Weights of a small masked image model: 48-pixel images.
Rows from expert 7 of block 5, named by matrix and row number. Rows with one number belong to one neuron. Each number is 128 + 24 x the weight over its row's rms, rounded and kept within 0 to 255. All counts start at 0. After the name is the row's rms in percent of the matrix's.
# up: expert up (model.blocks.5.mlp.up, 16x128x128), inputs 64-127
# down: expert down (model.blocks.5.mlp.down, 16x128x128, transposed), outputs 64-127
up.106 103 [158 153 147 126 111  80 126 138 173 166 128 117 110  80 134  93 138 102 172 117 105 118 112 133  95 139 110 185 160 119 151 155 140 125  91  94 140 116 105 109 154  87 126 118 123 100 132 152 145 147 147 149 158 119 127 133 159 134 124 137 104  95 125 137]
down.106 104 [107 152 113 150 120 197 100  95  91 166 136 121 163 183 130 135 134 140  92 142 163 115 185 168 121 105 164  96 125 114 148 112 132 134 139 136 129 107 142 118 104  77 122 127 107 128 113 127  92 144  99 136 127 124 145 127 114 111 141 119 144 167 147 190]
up.107 102 [131 122 129 171 143 128 120 142 160 139  90 163  80  90 125  92 147 127 174 110 140 149  97 156 130 134 136 136 112 118 121 112 144 115 145 118 125 112 116 130 157 176 137 145 123  84  92 129 151  68 127 111 151  81 112 115  99 140 159 113 148 124 140 105]
down.107 093 [139 178 156 100 118 137 154 152  92  86 156 106 177 160 118 137 144 119 127 138 138 145 146 113 100 131 129 134 158 132 143  85 130 147 109 112 121 129 166 152 107 127 111 104 137 169 123 136 125 160 104 165 115 137 154 125 149 126 100 165 119  90 130 125]
up.108 106 [163 129 129 100 181 172 136 148 105 159 139 135 111 156 148 116 136 163 188 140 134 110 104 106 156 166  87 146 131 104 144 118 125 106 148 133 132 101 143 118 115 153 126 133 113 151 150  94 108 107 150  94  94 127 155 129 100 138  97 109 128 109 119 129]
down.108 103 [124  77 131 119  88 106 143 128 110 114 111 115 122  78  87  96 117  94  92 137 124  88 138 119 108 110 177 128 160 140 130 136 137 103  99 109 135 120 121 109 159 123 123 122 152 118 122 136 130 163 127 125 162 152 141 144 138 146 127  94 108 117 154 143]
up.109 104 [125  86 169 106 133 151 154 109 122 112 136 100 103 103 145 109 140 123 147 120  88 130 138 146 107  85 103 109 140  97 164 143 137 139 143  16  91 161 136 115 136 144 142 113 131 163 124 119 101 133 104  84 141 137 112 147  89 114 120 142 116 145 112 125]
down.109 102 [108 143 122  86 171 123  92 145 121 143 115  90 161 127  65 103 156 132 109 126 157  90 180 144 151 105 167 132 122 125 132 113 116 122 117 182 128 120 142 149 118 125 150 153 138 118 136 107 122 145 145 125 154 100 110 147 137 146 122 133 186 138 109 146]
up.110 108 [140 153 159 161 127 117 138 108 155 166 132 122 121 157 115 125 112 114 141 137 112 135 146 127  98 115 110 137 139 135 134 101 129 120 162 124 151 128 127 155 147 136 108 104 143 151 116  92 145  94 139 171 107  62 142 128  83 137 158 121 138 173 125 138]
down.110 103 [126 121 120 113 105 115 146 125 116  90 118 136 115 127 162 132 160 134 106 119 150 119 125  85 170 137 148 152 126 129 139 133 165  93  59 115 110 105 129 128 144 158 140 110 118 135 153 176 102 159 167 119 149 157  97 154 166 117  99 163 142 142 129 115]
up.111 091 [137  97 141 132  94 143 154 162 146 130 121 161 145 118  90  72 149 136 155 122 117  73 156 128 105 124 151 136  96 155 120 139 126  96 109 149 131 131 116  98 137 151  69 121  85 120  91 107 116 105 126 143 140 120 135 108  96 117  78  98 103 126  98 119]
down.111 089 [144 134  97 131 125 112 158  49 104 107 130 110 123 153 165 195 114 120 121 134 181 153 123 162 133 101  95 126 145  87 115 144 130 164 125 106  95 141 130 147 105 126 175 112 122 122 142 130 124 135 127 124 120  97 190 151 131 146 173 121 105 106 170 116]
up.112 112 [106 143  71 127 132 121 127 134 147 152 154 118 108 116 142 114 116  99 141 145 128 121 126 130 157 139 117 103 141 184 103 130 141 147  99 149 119 176 149 119 118 140 128 137 100 135 136 122 113 135  70 149  94 124 151  97 152 113 132  89  77 189 112 134]
down.112 104 [127 118 164 128 122 127 154 130  72 120  94 137 143 136  78 122 111 143 139  97 154  84 107 107 140 119 130 156 107 161 165 122  96  98 147 142 149 123 102 104 146  73 154 135 152 106 166 124 156 153 151 142 161 105  91 149 100 144 124 147 117 102 146 123]
up.113 121 [146 171 125 142 141 118 130 112 156 149 132 130 144 134 118 102 156 122  96 143 143 145 113 148 110 135 141 107 133 169 142 127 172 142 165 150 145 127 133 140 145 100 176 141 186  95 127  94 158 172 111 152 178 124 109 135 129 133 104 128  86 123 125 130]
down.113 125 [160  91 112 121 105  91 139 140 150  90 115 154 134 108 144 151 105 105 151 123 141  58 130 116 150 129 122 160  99 119  87 127 145 114 149 146 160 142 146 110 137 144 157 100  96 101 125 119  95  93 138 127  64 103 120 102 138 131 194 121 110 113 140 133]
up.114 109 [135  78 139 150 140 134 107  96  85 130 115 160 181 127 124 127 161 127 125 134 145 117 113 130 132 109 142 119 113 116 124 137 102 125 159 152  75  93 178 102 113 110 137 106 141 166 143 147 143 109 152 129 144 126 113 142 138  99 169 104  98 149 139  95]
down.114 101 [161 129 144  93 148 113  92 157 117 130 139 107 107 173 140 118 104 116 132 121  81 152 175 141 119 135 160 144 101 126 114 104 134 138  91  69 158 133 126 156 146 152 142 125 142  79 120 133 155 132 123 106 142 148  89 123 119 149 101 139 133 106 136 117]
up.115 105 [130 149 143 141 126 138  79 115 112  89 110 156 102 123 125 120 124 132 134 120 143 135 113 154 138  78 110 162  98 100 149 130 151 140  78 130 154  85 107  96 136 102 112 181 127 107 100 149 115 124 106 130 152 128 117 123 138  60 110 155 163 142 180 123]
down.115 101 [128 120 156 101 139 126 107 161 114 157 147 119 127 121 110 150 146 150 116 143 113  99 116 148 122 116 145 125 151 126 115 106 132 120 161 118 141 158 110 135 155 140 148  99  94 116 137  88 165 150 129 109 114 184 130  88 114 127 116 114 140 141  55 101]
up.116 095 [125 126 138 125 155 166 132 119 124 117 158 137 152 121 111 106 102 120 137  96  83 150 136  99 119 111 123 151 108  58 118 106 128 144 114 140  92 145 106 109 128 128 153 111 163 136 115 152 145 130 127 139 111 129  98 161 158 119 116 161 141 110 145 169]
down.116 098 [124 126 122 106 127 138 131 158  96 119 128 128 147 137 117 136 158 163  93 134 125 109 142 104 112  82 138 125 149 151 116 128 124  52  95 123 161 123 140 168  83  84 136 139  89  88 131 141  75 113 132 148 156 148 149  92 123 120 129  86  87 137 108 128]