A small masked image model, trained from scratch: muon at rate 0.0032, batches of 384.
Rows from block 6 of a small masked image model, named by matrix and row number. Rows with one number within an expert belong to one neuron, the router's apart. Each number is 500 + 40 x the weight over its row's rms, rounded and kept within 0 to 999. All counts start at 0. Numbers have three digits each.
After each expert's rows are labels from the 100 images, of 14848, where the router gives the expert most weight on average: "strongest on" is what is common among them; "colour at peak" is the nearest of a few named colours to the mean colour under the peak. Only what is clearly more common there than usual is listed. The data: microscope photos of single blood and bone marrow cells.
# router: slot weights (model.blocks.6.mlp.router.weight, 32x128, trained with AdamW), inputs 0-42
# up: expert up (model.blocks.6.mlp.up, 16x128x128), inputs 0-42
# down: expert down (model.blocks.6.mlp.down, 16x128x128, transposed), outputs 0-42

# expert 9
router.18:488534410548491525488496441535523538536549573479574503497511522488533511440510435461506522494452541494404497496566444469535418588
router.19:422552439533489499526472555500500495491504474517446422462493599479615512511505500485530584464431514483498477511492473446495490465
up.0:494424432494504483433483463459511516483461526437468525549557456485462499482463526535481527463468458482560501488513435509469491561
down.0:434491563502494427533536564530554500517553519483529518481497560501514529515528493490477500551550543542502524456429491433530493436
up.1:590524484476530521484494526488466481447529483491447467491467550522490515508537425480446545455575530471491435518517518489475573550
down.1:436494505495483494505470463498485466551438515506563488560541485470478458563476565507538544506447471501516468420495543500529454551
up.2:553595432550489557520515557494506431459509450435468591514503488514499487472516443501486596493481513542514553467495497525548493535
down.2:425438587464522477558466490497466504547439471538468533494533510475491475485502531444509521567527503477578515436433468527482580505
up.3:508505413526491480467548534442469482582511498528499605510499514513524502473491476497509576496478456535426505528469535490497501535
down.3:483520466465508498547477448513518505416502518525505487480541475560503537460521583549493474478505528511580518501524456519523515517
up.4:517477491537447533535477407494421508532504450585490484546504438511482528554415535528532508440539545424597504537489475443483478502
down.4:524525565497543468459514581503589521436540561481475509486431513514541421460531477486518535553440421516432522422524532536526483478
up.5:484507540576503550470432473499431444582511523519456526542456506511469553513533454460514479480434485496424508450492423529436569512
down.5:525470457458465457486464493532502471486427516422600484523542456502492471489462486529479515510576497469555469567500576452516480476
strongest on: cell type: lymphocyte
colour at peak: white

# expert 0
router.0:465431511504497474498526614466504489447531488475429570494434463501482503481475531567520544476553517506511552500426477547468511467
router.1:452496442483468454429517534482512482486491469540436506457525559511534584543501471540491545512460547601533526522485542547497542465
up.0:567574496455508510465536502462453495496454543507514399480527527515540463515524521461517517585613568476558482424516545455453372513
down.0:491509554518499521534436473549562537451559551440514581505498481466513521502541474481468497516436402475532519537543475562594552527
up.1:516462528527498526516573508531511444585461491458560512420482525456476520487548477486501509441519523489520537402432515501454471496
down.1:471513497498438501526444549444501487481566540488448555575429458517481501495468517525501556614449529502488450509456437547524451490
up.2:490507590509496562535447543453494532564484467509481529496454479512463534472534462495438477606561469556507506533495483516568464514
down.2:462441500509489556517483444487459493548465480471440448568513510533482523441540511478511520530552536430583545459548435526401507466
up.3:527451549487530525534510469483521633535455468505464450500545490526379530498450497475474479498505599461544576537499462496482485515
down.3:479515509499515485485446493518458412526533452520428478524529516485500491499488603544485490467485530447404462466512498523511501503
up.4:530517532497484534483491500579515555559516488543504520513462520436522554451567475497489429541472432498460426567524448558531472435
down.4:485505440538490491507518484478492514447542497501455454502547488523479430612468578527510515450494508469475403494454523490482501569
up.5:571458416486553599501517524518497532561482502531566471462469502543395561514449526471518494498457482534557527494473480493497482562
down.5:492526510450517511455519514502532506475484538520460502513557485506517456459521475487486559486491473438517518511532480497499546487
strongest on: cell type: lymphocyte; cell type: erythroblast
colour at peak: grey

# expert 4
router.8:513487537459457524533428497520473458426545454453492508519556455524451502518525615519517496555488559477561492486462567543510565507
router.9:521475469564429428448478545545574515488557464567475484489501540509574582545435475489493535506505485455468509526536518512474462356
up.0:551513432466482447554488535480481546498482457544580525541460474495488529524476434547507509501453531513507525475559463526541462471
down.0:483465498504443565480496443496526391504472569518494488499536501523528468499477482460449548493562493481489538474451500499491509498
up.1:427506450483503516515395544549472450594495540571489516557520478566430552513538454503505487492521486511497492462451567500513452489
down.1:533535539528513515445587503388533513495483488452545491445520538449558485547462562465501503503444450455523480549571475517529502513
up.2:509481448514399442563477502551556507461492522495521442511540459502520509444538522485530532482522475497413501566521532496489403533
down.2:471514539509571478403537586511494554532512516498452558472525485488537400532479504498571527502454607498567520446477481498458453518
up.3:488500545541519491540443494544518518462460467504470455510536449581523459464523540445494463500434471475573545473569491459492516562
down.3:537558429468464487474494500448469485482563489485499477454542551522490561479490500508500562504565501535441489540459507513574489424
up.4:446502481490558528538456437429513507522564489512383531521503507511469510498453497500434534552518517465406520524506506474483448479
down.4:516473502539426530416500571540558483518524544509568509482489513489563466539505507511570420480503516527576508450500417472510519463
up.5:422481485509457501584536457483500539505527556472491508521501481480503420474549514468429451507501476526510473460502479489567556454
down.5:518569545506499536485509539515488517472466491517512515468483461557499594433511466516519543575535513440508516468558520529510385515
strongest on: cell type: erythroblast
colour at peak: grey

# expert 10
router.20:432480554478478502483540567536545476459526434546425488471478518504600493517530501519478529465552454481449555518498486518483471473
router.21:542478498541445454453442543508521527531466488497495491462452482512565539507466560493455529487536486471463512571502503477487448442
up.0:553465473484447516504417462448483490553580508528581546470437496515481494456528522540484514545501440480555528491506485479594511475
down.0:496422466449539499507485539501524518525473533513430514499558518440533481564463502450503505473519544434416453509505478530473543501
up.1:478565526459479456497456490472483510502485486564491487587503533490486483481501559512407515473459536512461441490485450441507481515
down.1:525514405493483490536434513535519490493475556483527484484477467504474505467467494513583511496504460482526556450583522506526574518
up.2:527471496482569527568447502486453492514551506516616496498446469540552554437448446491438500477490497526486467562555516475481464517
down.2:501514394481525500573541541458556460518482539470487495508484533497508501529445519487518489567505503518531476557424417524519523493
up.3:552524502476499482514484543500503569480449456509487506534439417486472457424530617468456511542509582443503512509541436502519485433
down.3:469445489466519469489582484563566481514566525503472545462529596500566532520525476489520473452526433536523461505478448519503490560
up.4:508574495415551463493502491497521517478526503502457536526480495509474581541504549460464481567522501506482582526497509604497449534
down.4:485492511560519481587447434473457475549516451507525471457487455478517446498480494560507481454484490521545385467459539440568523491
up.5:531509430573541464527600465443519492416482587548462486542531521557419517541503502454577458457480537501519519405453473551483448482
down.5:483555493421448489515484525549509477561445433482514511464488495410578468458580518511476492533527489485467536512486489417475481513
strongest on: cell type: erythroblast
colour at peak: grey

# expert 11
router.22:553487563576512429502498513510552572508469461532453419458540517592529511527498509458549458538542517480525516491465544464473518496
router.23:494513539555476453512474461505498452499416438534481468461520526521528532546496473464536470429495439496521487586502561559530584423
up.0:519504417505487488514427442478454491438521527519514541498498466488499560452445548448492503444501548469553530483483454446477418495
down.0:462488624435504515484513547502535493482497507426477465518500519461487464556499461525583508507452413540490506466524560591444541491
up.1:523506481531526443511534495487493462512504490464508502520539558467561444555574538432440420464421585535560500492499609482500462487
down.1:467553480469429487473552533482534484535494535503485501500476423518560495479506525497511578529558455578474474441512412491483523514
up.2:529514461507530485442514518518482489613497418502528530526594583478490474496475515531589495491478476550565491509451527511509427485
down.2:479509498437465538517454543504510504545483473409598539462468476521589442477557453536463560463490502543456528482516550461527495527
up.3:550471472443520458550461491488513524507563476509534495456522538548498554518504475433479485541515581521531493514514566478557556493
down.3:528488486500480593495540500486527423419501517462467456539476488485547537550499536509465517501482457525487564476468444525453476541
up.4:554496573528510468560490514536499447457544525478523537491473536446479531451452460520527519487447487499432460507514505493551536520
down.4:485447408473519533500494541471428490445494455517471460510484520586461495526553579498444447502537589480501493505477544555462495545
up.5:510535478518450574542489565516492421499440467551564459394554529534475490458560538511467478411515553486481551526540506450509593492
down.5:491476509510466471475471502490428540513513474503496532493472521524585495547492461449515573564535420481502481512451458515536479428
strongest on: cell type: artefact
colour at peak: pink

# expert 2
router.4:507490514514487467485423476497471474484432514538552481523536490476486544547450466479471454493460475506430530532489485443508474476
router.5:487492546467516410452546510497535461505519489534528449482474515483423517530513501536548467465508478528376504467456456440495468480
up.0:461489504511527513528540471478453468494528512497468523564477532572497536476525519477547466516522538458485543455538468478490463456
down.0:420498491499591518459511548470497511497553491505487510569454517494484480439484578506477480553497549499576521490523442507487474520
up.1:474536569484572485522461518499511488538498451478563534535461519567507576438543536471552515471482511504515440517584570448594523553
down.1:441449517527530564523558460482518525497577572483419520559514477500441480504516505571524439553462452569479442478482476460413488516
up.2:400485478483557438501490524490454437516509522529565526543488495501548485545478445427483534507537485528492502471526564456564477487
down.2:533497584455549570509457455513504630535533516464481526524552515515521448491515498524513501491528464518549484461487462555491461488
up.3:549474473501457469489467570446518531544516479420557456458463447480458485481485516472511589498533564537561489535496522525502486483
down.3:478542474449442535564483514575503541549572562542448559572475490485520531488481485509439473514481471514529520487529466517529528525
up.4:494568492530517482547500560531474437521525529429445509501557493481463496541482488515493472488537491565486524451546522491537594473
down.4:505514456435464562530512416502483494492512475489444455512492510470521492536556497546463452522507456482499464484398500484498503522
up.5:495510473525466421515479510521513533506525412488425409517518579483483486575560492471481561504480524541491532516502511608486416475
down.5:490460516478463519462529477478504431462461591518557551476502544495531515464437539453505534481542552531511448466491504384513469524
strongest on: smear: peripheral blood; cell type: lymphocyte
colour at peak: pink

# expert 12
router.24:502478555463470473511523475489516482423597488600460545501527457451472553526448560527466495446483549522508443492442462494517583448
router.25:517436450505517511553465493546514467490522476466429543487461477564545529556533492452554500562464565503547463452484442513531553547
up.0:600471533532532512449509506413449562524537509416464500491447476519519473446482435481499456487519460564492503508467493541533400509
down.0:416453511496528475551537493505503523499448500571577551519507514469493523535522518451509538483538454451485486438526563440490452506
up.1:506509458558533501432483499495475457510482445452556495447461534515496502565503610572511474427482539533511536430532522472483518564
down.1:423530532420506430561533468553512508511478547488486503553565501488485444428529419499504532552501471508456495528466552525467563505
up.2:503527494557445526498435531473418517495490485482419563527445443483482471484503508544451465523492538486490525484581499538503542462
down.2:491460455515540472548516560583513475491503565525535453484557481531509514488479570524624510447497468522486547505484494491516535488
up.3:530484491519545461565500447504477503417409552487475490504557485541530517450557463480510463535528491523483471490441485503530508493
down.3:548525512457424481463478524484494493506530473545481439508444595543493467472517564470542512521445512451493541514465545505537569547
up.4:472494502418465477509453573527558481444466508504538558450504520460439548485453437511503420479459515495448493454480493563517541467
down.4:450569474548482489434514517477513488512505556459476473543465491553495513468454544498555551518585491470543508507512476490524487542
up.5:470540481500518482495493565558497523467512484389477504540484444507517524564477485537499535536453550496468521539481392514509499591
down.5:548415520504496516574476538487516451537465466540543458467522529486454535494517450470592516523494518493563525566568532528425550447
strongest on: smear: peripheral blood
colour at peak: pink

# expert 6
router.12:521464551508477461527513491469549445467514470518488472498531524485515481526453504519471518483519525383475536522508544529480564455
router.13:570449564556477471507519510520554520510454567507567482480498496560471514493495515553524492538510521458450552415478460568495504448
up.0:475545492531479553487514475515499522520503525464498478446477500453522602440494468519511474525558475528515423511445489482490472425
down.0:575502500535474534542501462519474538405454465505504501507488494563482530500462484525490461493470533512475508495586501551480496422
up.1:499494545537577498502534543470411491505484442408529469429496500507428551439489542457574510496562483540596462495558518518453503521
down.1:456498482587424563516541467585506527530507566526445464552501487457540478489520514499465491444529458473431479530529482499597491479
up.2:512561476457490484541467468474572581429559582439554430545488448468541541514542521488479527486500486549421513502522492469515493504
down.2:458441473538482428451553560488456487510539441521484524490520463501506521501533488548484468541473526425487547557466499417490465480
up.3:500498502504431525472526529515574509532460481549492462541547552472495534502551592506541535532530463486474543437525550532540495460
down.3:512491504457495469473493545482442540545579524416457508467549437438555480467467403491483481527480550511506454448491536481596490488
up.4:561414559465505515544515518546454471541462515449504489491482496388498560508471474481473433507469584487478470506515514522463577459
down.4:487603491479466510457529467490518500565535479529452506482486483544525513459563527534543562512571532499486534524510516517474457609
up.5:479501511513546498557589497515412483557505459409572533443549546515481505495550442486516500511465508545549476569514474517465489495
down.5:499526470527415478469414536478567560510456532582469526499509469446524438470557525386427444579486472508544531536466489530463486538
strongest on: cell type: plasma cell
colour at peak: blue